Rows from block 0 of the decoder of a small image VAE, named by matrix and row number. Each number is 500 + 25 x the weight over its row's rms, rounded and kept within 0 to 999. All counts start at 0. Numbers have three digits each.
After each channel's rows are labels from the 100 images, of 14976, where the channel reaches its highest value: "strongest on" is what is common among them; "patch colour" is the nearest of a few named colours to the mean colour under the peak. Only what is clearly more common there than usual is listed. The data: telescope images of galaxies (Galaxy Zoo DECaLS). In brackets: how many of the 100.
# conv: 3x3 conv (decoder.mid.0.conv.weight, 96x96x3x3, each kernel summed), inputs 0-95

conv.22:506537502503546458488479514499506513501498457554512519505506496497465504514451513504509531503541518467494531459477495511486527515472517485527481472519533497484434485509493521471504490497508473488522478506550466486459521497500536541477513469517533473488537509525519553516505478514455521536
strongest on: edge-on disk: yes (25)
patch colour: grey (57)

conv.66:524535516488495511495471478542513495478534473500480501562543521501504552499491474511504501524538465487475484442441486511515509499465509500510468513536526477501500510489472487450495479485523476505510467474512458484468500482536522516498496483494492413469522505503498500506532484509486497532
strongest on: edge-on disk: yes (25)
patch colour: grey (76)

conv.29:441484511518462512495492486500448493514476466471513527443483488509511441467538469543489478494455500448511510554478515492515472501451480482508473517493478487509499498459474497484496505504481521522480509494487527512540476480483499462510514490492478536538474465516502534501468521498524489473
strongest on: roundness: round (41)
patch colour: grey (95)

conv.23:495495447528481454481528528497496514471530501561464478502516525488479499501469492504491498499517506514473482488477477501508502536513502514485532493547510487482511459527534516486525498512480516482529529487540477512526495488472567501488518483537553489544503488480551554517502496496489495439
strongest on: roundness: cigar-shaped (43); edge-on disk: yes (33)
patch colour: brown (68)

conv.8:421483485505503495511519501473481550489473508478503494431475514504491501488512498488501509519450524452501470551544507472487521522480497491488510508481494519498512489486498509557506503470512508507497491511496543524516518474504497528504489496493506587511488467515519526548485526475521514451
strongest on: roundness: round (53)
patch colour: grey (77)

conv.49:567472507492474518480491505508508473511513479494502501513487464471535488507507487490513515469492509566525476497506495531503481483534493535510495476526492502487499511525481481461519478518460482524451466509519442489472531508467496506515514485533465453497466499481464476417494499488483463507
strongest on: edge-on disk: yes (27)
patch colour: brown (78)

conv.30:495522516485540532504492487513487505504496458517537531511520563495473548508468481487488553538521478494503480469474487544530496489456502457503467516507526502504505495509480530505530484481540446526502502472509484498470514480481524522512522471502527491465522487537500520547533464537490485535
strongest on: edge-on disk: yes (26)
patch colour: brown (47); grey (28)

conv.68:518521511530522497512499464491494519506529527523513533519484523502532485524537499536505514478521494535512520546488489576495481510491526485498495503499488478487506515547444524462535534511467490534451499522466488476499482450499503482463520477487490486476473514490495486478460472505460536556
strongest on: roundness: cigar-shaped (25)
patch colour: brown (70)

conv.70:484513508519537515533516477480514543505434471471514512470479544489471525490501512492480505543458510434492535473495503493479534514468491459503485507462517515498484484509504516522468495463546492493541525492501507508512500495533530529499534489511519543504528492540498517559475512474503477531
strongest on: roundness: round (57)
patch colour: grey (100)

conv.72:472511456503516539469484514483498478475506487488525514494477500547558518534489495526479504500513459510533527546505497542524487488492529461454457522501514490443525502487492505490501563459471497528528493475483493486502493506501504463492516511470497503552528519516537472504511518516470514548
strongest on: roundness: cigar-shaped (27)
patch colour: brown (58)

conv.81:469471469501505483502527518466479527521473536499507479434463496502491461500512525482490509480460531494511520568558503494483486515527495488489536477465478517501492486509526521545500539521484518486497528522488532512533499496471488487496525503495508586534483495505519498514462514486504528472
strongest on: roundness: round (42)
patch colour: grey (87)

conv.75:505471487525452481461513473507523476494527512523482495502544455476530517500484504495507483525472527477523460466472509430510526482478460553526492514515483492493508504475533489507451500506515543500525498487521500472511497529536557523502458557493512506506505474501499478468489500478537503471
strongest on: shape: featured or disk (68); edge-on disk: no (52)
patch colour: grey (48); brown (44)

conv.90:564542490497476486509516529519487476511551501509491533533490483535518502486454507513515499471525502516512508476422525532532463505496481486507468505530514493532495476463475499467485495512490489506489526483525487515496523515496465484522488463500511424487488520483531502515504481560495515540
strongest on: spiral arms: yes (46); bulge size: small (31)
patch colour: brown (42)

conv.31:476482471452485502503487535512502524495479484479470458481513514514450529477464512457492503535481505441484477476522500443498509504498474493484508485502526505507495486468546485530469480494543507469561495478539501513495521530524511529517514511493514519520538496526510524551536522485534477467
strongest on: spiral arms: yes (40)
patch colour: grey (91)

conv.95:468453457498463489496498530489452480494512560483473496500490521479504490484491491482483464511474501503464476546503515469500472502493512494469545509541470519489509491494524487545518476477520513533492490515478525532542474532474467466527508529484511506514495470476505493502525527490552505428
strongest on: shape: featured or disk (62); edge-on disk: no (57)
patch colour: brown (77)

conv.5:518518481479480544497490491530488535500520468489538505501499530542486509476522545495479504485491518472501520491494467491490468507455498432498468536515538510494489503483468526501497495479536466539486451480533500477495538496524505527470507441464519490540530499523528537519526482537490520480
strongest on: shape: featured or disk (60)
patch colour: grey (61); brown (37)

conv.34:434486493492542498514500503481508487472465521497556501457490474492481517520500485471504525532483525490498476515561500482486525500491513523546486460459496549492495490522487525554508506518526439489502492517518530500488516452511505508517458513497501572474507489513496507516480518476491534493
strongest on: roundness: round (49)
patch colour: brown (62); grey (38)