From a checkpoint of a small image VAE.
Model: 2.78M parameters, 48-pixel images, encoder arch vgg, encoder norm batchnorm, decoder activation leaky_relu.
Training: muon at rate 0.014, 27500 steps, batches of 128.
Data: 88335 training examples, 39.8 epochs.
Rows from block 1 of the decoder of a small image VAE, named by matrix and row number. Each number is 200 + 20 x the weight over its row's rms, rounded and kept within 0 to 999. All counts start at 0.
After each channel's rows are labels from the 100 images, of 14976, where the channel reaches its highest value: "strongest on" is what is common among them; "place" is the part of the image that holds the peak. Only what is clearly more common there than usual is listed. The data: telescope images of galaxies (Galaxy Zoo DECaLS).
# conv: 3x3 conv (decoder.mid.1.conv.weight, 96x96x3x3, each kernel summed), inputs 0-95

conv.88,178,176,192,150,242,190,179,204,209,181,199,167,201,193,161,218,204,212,182,171,193,229,216,191,184,188,174,225,190,218,174,169,202,174,208,210,199,225,218,189,184,251,197,184,192,197,213,196,205,205,217,178,180,171,188,200,195,173,205,185,195,191,192,168,208,209,213,207,200,172,192,169,194,194,202,184,218,184,205,172,196,200,178,237,189,172,212,179,200,209,206,198,269,181,204,178
strongest on: roundness: round
place: bottom centre

conv.92,162,203,220,217,214,176,199,193,142,200,219,193,206,165,193,205,181,198,206,210,198,185,194,210,234,212,215,196,214,170,204,201,230,210,188,205,237,215,198,196,191,195,190,185,206,199,202,236,150,213,197,156,201,205,196,207,205,218,204,206,177,184,181,157,164,215,217,187,181,178,243,194,193,214,232,205,214,203,213,203,174,165,203,216,204,220,182,199,204,208,266,198,185,194,190,212
strongest on: shape: featured or disk; edge-on disk: no
place: top centre

conv.76,200,174,194,166,216,199,190,207,207,167,181,202,221,220,206,205,210,239,181,203,194,181,190,184,183,197,200,191,191,231,213,204,194,187,228,176,159,211,170,188,203,184,208,213,179,194,176,181,250,179,171,227,207,190,223,190,192,169,179,210,201,153,218,228,187,179,185,170,176,203,202,193,192,196,158,200,178,185,191,180,211,230,205,223,228,164,202,203,208,166,155,208,191,211,184,206
strongest on: roundness: round
place: bottom centre

conv.74,261,250,240,224,206,198,217,213,221,210,193,221,186,227,208,196,193,193,230,206,204,231,194,203,204,200,203,230,215,179,221,198,178,197,213,192,207,183,163,226,198,213,212,208,205,161,208,176,172,196,210,228,185,212,178,187,202,173,198,249,213,218,218,220,199,201,221,220,201,202,190,234,195,240,180,221,217,178,179,211,226,178,200,200,198,215,201,191,183,194,220,220,166,180,184,177
strongest on: shape: featured or disk; roundness: cigar-shaped
place: middle left; top centre

conv.30,225,184,191,170,206,190,193,217,246,187,210,215,213,215,206,196,216,200,177,215,208,218,198,225,180,181,152,196,178,209,179,188,183,199,218,208,211,181,209,169,201,228,206,197,194,181,195,164,230,210,211,213,187,186,198,203,175,182,201,197,190,206,196,231,203,159,159,202,202,192,195,169,199,190,212,192,195,214,220,181,233,260,182,150,223,172,210,190,195,230,166,199,211,225,187,180
strongest on: roundness: round
place: centre

conv.12,202,188,245,202,201,217,213,223,216,228,186,172,175,201,186,199,195,181,188,222,204,220,182,176,172,219,220,230,196,193,176,210,225,199,195,221,226,199,202,190,190,172,217,208,222,232,121,219,197,204,223,170,215,183,189,173,186,179,203,211,200,182,180,200,191,195,253,213,216,215,178,197,210,199,168,217,213,209,208,194,208,161,194,176,195,200,226,205,187,220,213,211,204,169,183,177
strongest on: shape: featured or disk; edge-on disk: yes
place: centre

conv.39,210,176,192,207,198,164,248,220,175,216,174,193,213,206,210,235,202,227,221,195,214,215,177,227,229,190,167,204,203,178,167,209,196,200,186,222,194,211,231,201,198,213,201,197,203,176,192,203,181,241,174,185,190,204,223,220,197,172,177,225,226,226,196,204,207,175,154,191,192,203,204,230,200,212,207,191,214,221,175,203,245,202,181,197,234,203,184,198,239,189,195,186,155,210,172,207
strongest on: roundness: cigar-shaped
place: centre

conv.65,202,193,230,205,192,195,212,234,194,181,199,213,171,196,297,215,208,201,202,204,251,202,199,209,187,155,187,192,211,198,210,220,199,230,205,203,211,202,241,191,218,226,235,209,198,202,207,200,188,183,204,189,206,227,238,214,220,185,212,210,244,206,212,194,197,203,213,223,196,191,202,183,226,200,185,187,188,206,186,249,202,194,199,184,202,215,187,196,226,173,199,212,187,201,210,180
strongest on: shape: featured or disk
place: centre

conv.45,188,158,204,168,218,195,248,188,195,190,174,184,192,195,193,232,202,222,192,186,204,201,189,199,156,182,162,171,195,177,190,198,218,180,154,209,195,202,218,190,192,194,199,192,219,202,214,237,205,195,190,175,196,151,186,206,204,240,208,186,195,186,199,188,210,187,184,188,173,178,217,166,206,209,174,191,201,220,225,175,192,205,199,154,237,199,232,211,244,190,194,197,186,187,185,200
strongest on: roundness: round
place: bottom right

conv.85,229,213,225,245,183,185,193,212,195,209,211,234,187,219,196,238,197,208,217,203,241,239,206,219,191,199,199,203,188,167,188,202,189,199,221,215,179,197,202,208,201,248,193,204,197,154,218,164,223,222,212,228,193,176,190,165,211,188,185,155,191,228,177,189,178,205,184,188,183,176,174,191,187,200,194,195,209,209,208,189,215,188,195,161,172,190,179,188,204,194,196,198,144,188,200,195
strongest on: roundness: round
place: bottom centre

conv.59,206,204,196,203,235,191,217,195,162,215,227,149,156,186,174,199,184,200,187,193,183,191,194,182,216,217,189,191,200,191,207,186,212,199,191,190,223,205,216,185,190,186,190,186,195,186,185,238,173,195,224,163,209,198,178,209,183,220,191,206,175,192,181,171,164,167,225,210,192,181,227,195,213,238,219,191,247,198,214,198,191,145,201,217,185,216,202,209,218,209,253,191,185,186,201,186
strongest on: shape: featured or disk; edge-on disk: yes
place: centre

conv.70,252,169,185,198,176,193,176,186,175,188,178,222,211,203,185,199,196,198,189,185,191,223,212,198,134,175,175,208,194,237,183,185,179,175,195,223,178,187,243,187,216,211,198,250,203,184,216,172,226,199,175,209,221,169,207,170,199,195,197,207,202,205,210,177,199,196,178,238,223,192,222,191,226,182,189,181,198,186,212,203,231,224,201,194,196,177,208,192,202,228,175,199,187,218,183,196
strongest on: roundness: round
place: middle left; centre

conv.95,225,193,230,215,237,214,215,211,192,201,191,186,196,233,214,205,201,186,226,195,236,203,212,211,196,198,199,220,213,189,195,179,207,228,196,226,238,210,174,169,234,212,205,230,224,192,227,160,243,196,192,170,178,214,232,209,203,209,211,207,212,224,205,221,210,202,200,192,233,200,167,190,236,199,208,225,201,195,218,201,187,194,240,213,197,191,213,211,187,205,151,179,213,236,158,198
strongest on: edge-on disk: yes
place: centre

conv.2,223,187,191,224,218,210,234,216,214,200,179,208,207,207,187,205,219,190,245,206,212,203,192,238,190,228,205,156,180,187,181,224,220,177,207,197,167,210,205,240,184,209,200,228,181,204,197,178,179,185,180,232,177,203,216,200,215,194,219,206,238,208,249,197,179,214,234,189,183,192,182,237,168,190,211,199,188,173,192,227,192,198,187,189,169,220,182,191,213,199,219,221,173,157,201,201
strongest on: shape: featured or disk; edge-on disk: no
place: top centre

conv.9,188,198,198,213,194,200,214,210,216,223,194,226,209,190,206,226,208,209,177,180,152,219,188,213,215,193,165,179,204,206,203,150,199,215,205,200,239,202,225,180,186,214,185,198,185,173,199,254,206,200,206,165,175,216,198,200,197,147,199,210,205,205,172,192,205,208,200,192,250,204,190,236,232,182,198,177,199,203,170,235,210,199,212,174,245,205,190,178,220,196,192,195,198,238,203,195
strongest on: roundness: cigar-shaped; edge-on disk: yes
place: centre

conv.24,196,179,177,214,181,204,201,191,201,197,204,196,195,186,197,191,218,232,218,194,222,207,213,237,233,190,207,212,177,195,208,218,199,191,213,189,246,173,165,181,188,215,184,177,166,210,183,214,151,222,216,158,163,211,202,206,197,218,193,202,216,212,170,193,182,184,193,198,197,153,192,180,211,204,218,162,223,159,208,195,167,203,191,217,185,182,180,196,165,210,239,196,189,201,166,218
strongest on: shape: featured or disk; spiral arms: yes
place: bottom centre; middle right