{
  "encoder_arch": "vgg",
  "model": "image VAE",
  "dataset": "telescope images of galaxies (Galaxy Zoo DECaLS)",
  "train_examples": 88335,
  "image_size": 48,
  "crop_scale_min": 1,
  "horizontal_flip": false,
  "translate": 0.06,
  "rotation_deg": 10,
  "color_jitter": 0.2,
  "bottleneck": "kl",
  "downsampling_factor": 8,
  "encoder_norm": "batchnorm",
  "encoder_activation": "leaky_relu",
  "encoder_depths": [2, 4, 4],
  "encoder_kernel_size": 3,
  "encoder_stem": "single",
  "encoder_widths": [80, 112, 176],
  "encoder_downsampling": "stride",
  "loss": "l1",
  "latent_channels": 32,
  "decoder_norm": "groupnorm",
  "decoder_activation": "leaky_relu",
  "decoder_weight_standardization": false,
  "decoder_widths": [48, 96, 96, 96],
  "decoder_blocks_per_level": 1,
  "decoder_block": "plain",
  "decoder_attention": false,
  "decoder_upsampling": "pixel_shuffle",
  "kl_weight": 0.01,
  "init": "small_normal",
  "optimizer": "muon",
  "muon_scale": "original",
  "learning_rate": 0.014,
  "momentum": 0.85,
  "nesterov": true,
  "orthogonalizer": "newton_schulz_5",
  "adamw_lr_other_params": 0.00088,
  "max_grad_norm": 5.0,
  "max_steps": 27500,
  "batch_size": 128,
  "epochs": 39.8,
  "lr_schedule": "linear",
  "final_lr_fraction": 0.01,
  "warmup_steps": 550,
  "weight_decay": 0.009,
  "adamw_weight_decay_other_params": 0.01
}
Rows from block 5 of the encoder of a small image VAE, named by matrix and row number. Each number is 500 + 40 x the weight over its row's rms, rounded and kept within 0 to 999. All counts start at 0. Numbers have three digits each.
After each channel's rows are labels from the 100 images, of 14976, where the channel reaches its highest value: "responds to" is what is common among them; "patch colour" is the nearest of a few named colours to the mean colour under the peak. Only what is clearly more common there than usual is listed. The data: telescope images of galaxies (Galaxy Zoo DECaLS). In brackets: how many of the 100, against the usual share in percent.
# conv: 3x3 conv (encoder.blocks.5.conv.weight, 112x112x3x3, each kernel summed), inputs 0-55

conv.37:489595489524532484542509507520539501419543433475473484487521498522540477523505512465477512554549513551511515506481514562488561513488523504519565527501544432544473485546
responds to: edge-on disk: yes (25 vs 5.2)
patch colour: grey (32 vs 5.6); brown (31 vs 12.4)

conv.48:481590466433494507500528439521446563485495509520476504504444486577424515500535519492496492471397451549521456521534476481491520459519524488512505511529412455441398493473
responds to: edge-on disk: yes (33 vs 5.2); roundness: cigar-shaped (31 vs 8.1)
patch colour: brown (94 vs 12.4)

conv.98:484528619576535447470512506470420505517473541527547516527503544560497484478534435623516487492480505476478519432481501499505514437518475441546496445532523546597439532483
responds to: spiral arms: yes (42 vs 18.8)
patch colour: brown (81 vs 12.4)

conv.85:479531550519491459533540499482493542483543521501467424508535497540420520435554624543473474554562473585447488498499525492507494513514550494511507487507453480438431464458
responds to: roundness: cigar-shaped (34 vs 8.1); edge-on disk: yes (30 vs 5.2)
patch colour: brown (64 vs 12.4)

conv.97:562525471486559552512536485447527560528529508507483449456500559532549523451538522505430542489489542506515455542524461504514482425485540513475553537496546480553529439557
responds to: shape: featured or disk (71 vs 30.4); edge-on disk: no (65 vs 24.7)
patch colour: grey (47 vs 5.6); brown (32 vs 12.4)

conv.1:549502464488485516595484464506547615514525566509502508404571477483523483542377509512456508495512481503526468488527506529483472459459496530465507492403554511471473522500
responds to: bulge size: small (27 vs 7.2)
patch colour: brown (55 vs 12.4); grey (38 vs 5.6)

conv.53:463487486499490424542525499561502473468469516513522585545544485505492551521503550472561514497600591505549491456586516472523459463463568502586397532483515497546507522491
responds to: roundness: cigar-shaped (27 vs 8.1); edge-on disk: yes (26 vs 5.2)
patch colour: brown (53 vs 12.4); grey (44 vs 5.6)

conv.26:433479547438421495479464490505555407517504541509465553469503504479542472586413466517506497570585470471449561532500518574531504514466484475499521532451469473465533456561
responds to: shape: featured or disk (71 vs 30.4)
patch colour: brown (33 vs 12.4)

conv.67:536541509417502500542602456530493500458478501492436455461477507500451471479494525480549514520533547494518489479520512458516535509502534466557416494510392464480497473546
responds to: roundness: cigar-shaped (32 vs 8.1); edge-on disk: yes (26 vs 5.2)
patch colour: grey (84 vs 5.6)

conv.74:514497436463547469512470539477489460483462552498493572513555523452520513516515503415550512479475525537494466450487545471492492477476486527524422495455498559431468504493
responds to: spiral arms: yes (39 vs 18.8)
patch colour: brown (52 vs 12.4)

conv.58:451524569509458529465523470500456400569517523495518520542515533523469515480562480535524503505469481499511491511457505509460333463494438478543529498501473487455549517503
responds to: shape: featured or disk (60 vs 30.4)
patch colour: brown (52 vs 12.4)

conv.4:472468464555546514462509489521529498478475452510515479590512529480458501509520480465567540520450463474522479511481559492528410553500506527602455456509463516486475490555
responds to: edge-on disk: no (55 vs 24.7); spiral arms: yes (49 vs 18.8)
patch colour: grey (69 vs 5.6)