Rows from block 5 of the encoder of a small image VAE, named by matrix and row number. Each number is 500 + 40 x the weight over its row's rms, rounded and kept within 0 to 999. All counts start at 0. Numbers have three digits each.
After each channel's rows are labels from the 100 images, of 14976, where the channel reaches its highest value: "top examples" is what is common among them. Only what is clearly more common there than usual is listed. The data: telescope images of galaxies (Galaxy Zoo DECaLS). In brackets: how many of the 100, against the usual share in percent.
# conv: 3x3 conv (encoder.blocks.5.conv.weight, 112x112x3x3, each kernel summed), inputs 56-111

conv.65:497504592498535524514461462409483447500468451437577501448518508506506435502484438450430429568489440483522530536593386462492591512494456494521511493482509529502503477513
top examples: edge-on disk: no (51 vs 24.7); spiral arms: yes (42 vs 18.8)

conv.100:392443538450506470447446489483488466506445454471496447447480474494440445496485487482516489489440447430422493542484444539446482479486519481467554460504485483451576492478
top examples: spiral arms: yes (40 vs 18.8)

conv.73:501467648505456462490477497487527472514488468494465456408494584491471459501485511491464532506540549514464463570495460499511464498483461557507405456531531507482512556505
top examples: edge-on disk: yes (26 vs 5.2)

conv.102:543494503542524475498543459613507480527527571505454505505513497450488404465492473554474535439560547512550589487518582519482530507580509525474481537517556490507545434527
top examples: edge-on disk: yes (28 vs 5.2)

conv.98:494538492532507430491522472503539444483532551456441528492546489471519469488485499566545497470523496449465451534519500531467469517492421491492468453514547457548549434550
top examples: spiral arms: yes (42 vs 18.8)

conv.97:594569584523502462510545540542492548491512516525509524549515490477508478441503531521497532518462465580450479513502613549488540525530488449455479511483500438538512391559
top examples: shape: featured or disk (71 vs 30.4); edge-on disk: no (65 vs 24.7)

conv.58:495420465522492487492456445502465513521497490513513573468543527486515531535518522499487538450508442479514458465543508506480502509507549484461526484458483484318550565520
top examples: shape: featured or disk (60 vs 30.4)

conv.53:476483493503516562489453559492557500487466539490447466515578503498552479532513499472517547496517436483474482523484495475557434541547527448490490511549538588497494473416
top examples: roundness: cigar-shaped (27 vs 8.1); edge-on disk: yes (26 vs 5.2)

conv.37:575462618486495521521527492502518540500420493479436512501538545526525497503456489520549544559428546444480438561482556574569412489585515481477446562496465482523499521469
top examples: edge-on disk: yes (25 vs 5.2)

conv.19:483473532540472425481479466487483502491510570487489464508553491480547441504433540505469448508495563597505478506463476492449586449422510504520493559487522417516517500539
top examples: shape: featured or disk (72 vs 30.4); edge-on disk: no (50 vs 24.7)

conv.33:513472415510491490510564457560464493538370517428470523474481514516438555504473491500466493517514507412532504501496495551505405489534527454463464477479533483429470461536
top examples: roundness: cigar-shaped (28 vs 8.1)

conv.30:496530687481515480461533480419571474506571456505540510529469448470466549506514499503498460486477507478522462424489470448455546507457503518521571472499541459504511558468
top examples: shape: featured or disk (67 vs 30.4); bulge size: small (29 vs 7.2)

conv.23:488482553524517500471408456455497466532492580481436532435543460547489471551462555354484522518501548536546489427486478508487476413481517418509481462500528526455478545487
top examples: shape: featured or disk (61 vs 30.4)

conv.107:515582646489439452530487450430405497493495540490487490497497500551501433560579491510505501406457499545539517490423476510477445508485505526491533478562526519470449498483
top examples: shape: featured or disk (79 vs 30.4); edge-on disk: no (62 vs 24.7)

conv.50:562373550513455520519462522452458462543574451525599553542525464513531515465526468562538506481503459435541471465496481472489567480516496504504481499483460481420452474503
top examples: shape: featured or disk (72 vs 30.4); edge-on disk: no (58 vs 24.7)

conv.21:517471530537523450510398531474431513492489505440471471447462460489442496486456514536552487499438497465516528443499588489506535453533543466489487532441482505425495471529
top examples: roundness: cigar-shaped (28 vs 8.1); edge-on disk: yes (25 vs 5.2)

conv.85:587506570556510504530472465472510531401517456510530422456543559536395393494463519537488512491482505523489498474518519478500491487497538465495560508504505472534533512481
top examples: roundness: cigar-shaped (34 vs 8.1); edge-on disk: yes (30 vs 5.2)

conv.4:554434509468549515517409445487534517531478488421523518452499496499506463493508499483530501482453457469533507463580498478470508453522518491444501507486500495327516605472
top examples: edge-on disk: no (55 vs 24.7); spiral arms: yes (49 vs 18.8)

conv.29:589463596539497440542572450501438518538396533510511426483513418485482521467450489511497489480455503548463567459407486536498524544496490479520530430504502431470501466400
top examples: shape: featured or disk (68 vs 30.4); spiral arms: yes (46 vs 18.8)

conv.18:521650553533459519496570490520468512473541479450463542473486552496493523542537504464472497508469482603438514512475482511474450449500482509518540531489542526686450459514
top examples: bulge size: small (27 vs 7.2)

conv.1:530538479502529454486509494496509521441523506582542541467481474457509510486545519486438536499489485589474444506620431507484504504474559517472516530504540512562555438488
top examples: bulge size: small (27 vs 7.2)

conv.67:408509395450459397508461489448518515495514560508476440519454528540418532507524491593496520505539492478475510461443482537519518458531558546489549524555521504538498476454
top examples: roundness: cigar-shaped (32 vs 8.1); edge-on disk: yes (26 vs 5.2)

conv.74:486451565522526441480549548524515477539429508537386565457490513507474481448460557508412560534428518470538515562526489492497489460482584447430461558527422498481483523502
top examples: spiral arms: yes (39 vs 18.8)

conv.66:464498436533514461527478482461457435436506539503512521490465497486445459496477504497599554544454449506552599466563507534520462558531510534457488493533505500545463453536
top examples: shape: featured or disk (60 vs 30.4); edge-on disk: yes (31 vs 5.2)

conv.26:484485642535455478490458456477500539452425494419512499503492542544550499495494515437551513491529529481552486516512499499502508489548544507518486507474526523458554490447
top examples: shape: featured or disk (71 vs 30.4)

conv.48:470492469543463523441403511516437476493464537499468484535512561520421467503470512549590412509508546526489463532457494478535498517440508479548546482515555529495457535511
top examples: edge-on disk: yes (33 vs 5.2); roundness: cigar-shaped (31 vs 8.1)