A small image VAE, trained from scratch: muon at rate 0.014, batches of 128.
Rows from block 2 of the decoder of a small image VAE, named by matrix and row number. Each number is 500 + 25 x the weight over its row's rms, rounded and kept within 0 to 999. All counts start at 0. Numbers have three digits each. After the name is the row's rms in percent of the matrix's.
After each channel's rows are labels from the 100 images, of 14976, where the channel reaches its highest value: "place" is the part of the image that holds the peak. Only what is clearly more common there than usual is listed. The data: telescope images of galaxies (Galaxy Zoo DECaLS).
# conv: 3x3 conv (decoder.decb.0.0.conv.weight, 96x96x3x3, each kernel summed), inputs 0-95

conv.82 104:516524466485503489513515504484478529515485519515495525523477497495518496464512530499521497499565527536464529518489483543546512482501528511505544479440445530503534514500503525481502492503525533471490491455525519488527475467472475499523508523491464522516511486509433473493529477494505455471
place: bottom left; bottom right

conv.47 109:448517515491469521506495476491498479493508497534510513538504504480491488533541513465511484512481524512473513473539503538545521493518508498478497482445498535509496491483466496444453482501502485477509508451502525505571523497518471495494556515458507527485512534529485472499496480465530523459
place: middle left; bottom left

conv.39 104:475483461494472495482507483532511565492542489501505491518481488500470504474543503500524492517510477515481498504483552467498493480521540471524525476532487517448484494498526510463488499531540494449453473490538483465495504532467477462528541455514500522492506471497544529486482520483473489502
place: top centre

conv.70 079:487528506476493482496448467501483514486540552528525548518505514494494473531471486505523478502499495488549473501472515498505535458521506497466491486518463526559515464513466457488481498513499511511497512448477511516454522492463528485561532485497457490477489505484527515515509456487486509496
place: top centre; top right

conv.83 157:447524494465515518519460479542540498472509499477486504481513503472527513500488504491474510535517496514452490523514523528499485461467531516488491498529499508493521492461497487504521466517516487442522506482511477478520521526495424494484513495477506492468537461540501498553562487493517463482
place: bottom left

conv.94 100:503502497461470500495438461476514430493533522492548500497490515480548475482516500463532532518544499461482489485493496477495488506528537504499510509475472499519538524474520485475487477500519500467551550509515528485498511489487540507496494543477496495462532529516493536549504478510487485496
place: middle right; top centre

conv.36 124:466519515468514475444510495487503519457567462441490508501493495485511525510514497553519501506507497524465504545496538503478493488526486535512492523530522534476482498455513508472471487537556515459514476508522456481486491545503506479487504477511493529476538538502506516515478528497490483482
place: bottom right; middle right

conv.1 096:453522464534493466490494481549496557459479476566530478499482488518509516500486502537472509468493553479459503494454515503454473516512494517491501494531472470467508531471500525479528501502505486504464477508498470498529509495523497506516488498472526541516481477528502498462480509512492523442
place: top right

conv.25 098:477511524493506513493519481480533513489547475491548487493475479477534533524501493576494510482517510519493519528545500501487511471508507506489507497503479523553526509509483497508484534538504517514458533476527556522515494492438538451449525498478507534492479515473478489511462487535494504482
place: top right

conv.80 107:456505510508483518480470498503494501522559499461535504507529474510517464477557524516502474505492480511450521478539506509524529463501496532498508482483520473484504485487535505499474514527536511442471463461477526493498502476471498508533477549535518512479477467516506531530528456523492496462
place: bottom right

conv.46 101:483468512493504551542484517497516508520496504471542499513514560479550476468458496491512504519497473501489503496500503525531564475501530509563508491509487496515484497461497513551492511509500463487525509481506503447491496494514445468536457495543498498483497485504521454527464496505469497476
place: bottom centre; bottom left

conv.29 073:499515538448509476457495498497548503487535494502535486523487481533499486498507460552534519476525543506501518515479530491497484480496524461508490481505479500489536518514452544483526505523510521474479510467540488505564481515484520518537510516465439540482503478487470491516503512481492464479
place: bottom right

conv.72 121:516476494468500498485518472538498471479494513495513513514515498528483530517490513514497518477482507505490495478509486495526486441456554506546531535461484545513488470503514499508490494518543524471474540479496512521527518519465444516548532529505482515499462450567505510499496456485499481489
place: top left; top right

conv.86 096:507478537513466565505501508524479530512510482515498503496471492494491458491511498515484558491498491478445515471521525522482473496484488501521558521465485471477515525485524517492517479495535509509497490520540533505487547517538510527470485525530478447518523485477514450486500480558524474488
place: middle left

conv.64 140:472488471492494485495527515524540529467474491484502516475463508526525488497455486488456481538522478502465528513476505516532465508449502532451551536521483504485490479491529510469533482514541511471522470454475481473499535489507469487505512476493516481494491535537516465511503496544501449513
place: bottom centre

conv.15 108:469537501500522494529513533536552518523482504443455520503507525498490519513493546484447491519445518450504503509494513547493502497494556487524535553544528482500511516475479520479477518479496526504491506479514533516482529503517496460506479500488525489513475518464530496486507537502488518460
place: centre

conv.75 107:485522502535500510473501508500512517499473517502523521528452500495544523495474519529485480479543485501476486527492499525514453455497527478574548497514508490495500542463522514472488496504481548453439521478506505478469521496480443485481533519486522501493471483474529483523512475520508477499
place: top left

conv.76 084:539531498474503516475502512492462475440528478500473502466421496481486486510522491505471540472515508492442497505443519533475557485506535497496550480501505491523491481469502505529564502510501503503499489546488496491494524472467497509487465504483526476489487485512506539509482509503475475494
place: centre

conv.31 098:511487466485469504515516508493498491534520502504532516531449490480435521484450451533498485470475499505506549483488478493479485516470504497538511507518486490496465494487509493513476492534508519464482541489498502520506492535442492487515521504492477492560440476524514518468466458513482472538
place: top left; top centre

conv.44 094:516508516484498543498438500462483471490470517491536495486515510480505473499524492493472500491523464498530483470496474464512502487518562537499496448451487509507494446484511496500473502525540482488552509468434500499515468514499501487506499507518470528519519515507512584493518483489517500497
place: centre

conv.93 070:515529512528498499476481537518526499515496514530476484510494481485494477558501483473496472507467469486530528513510519470534500503488502534507458502476527476457509449485470496458515508518510479494521470497483536483567520546467581494515518492518495467526506480491518471507516537533503495522
place: centre

conv.11 124:479485481527470493496510510488429491459521482525554526493458507488523519519526490504552530514478519518508498505528483505537507472521470501566508471455531525494512479488484541517475493488482531506506488520496490504511507573511515489453467482495464485511485502520472545480481492479515482480
place: middle left

conv.27 103:447543509520492488489532528543511511482503494458491515515462494471497515527500512490485500498493494491473507520491532476495488494476538500527537515545526521487486515529470554510543490492503524474518528482496476490509492526502461482547473485506555478482478460538481476489507550502523441457
place: centre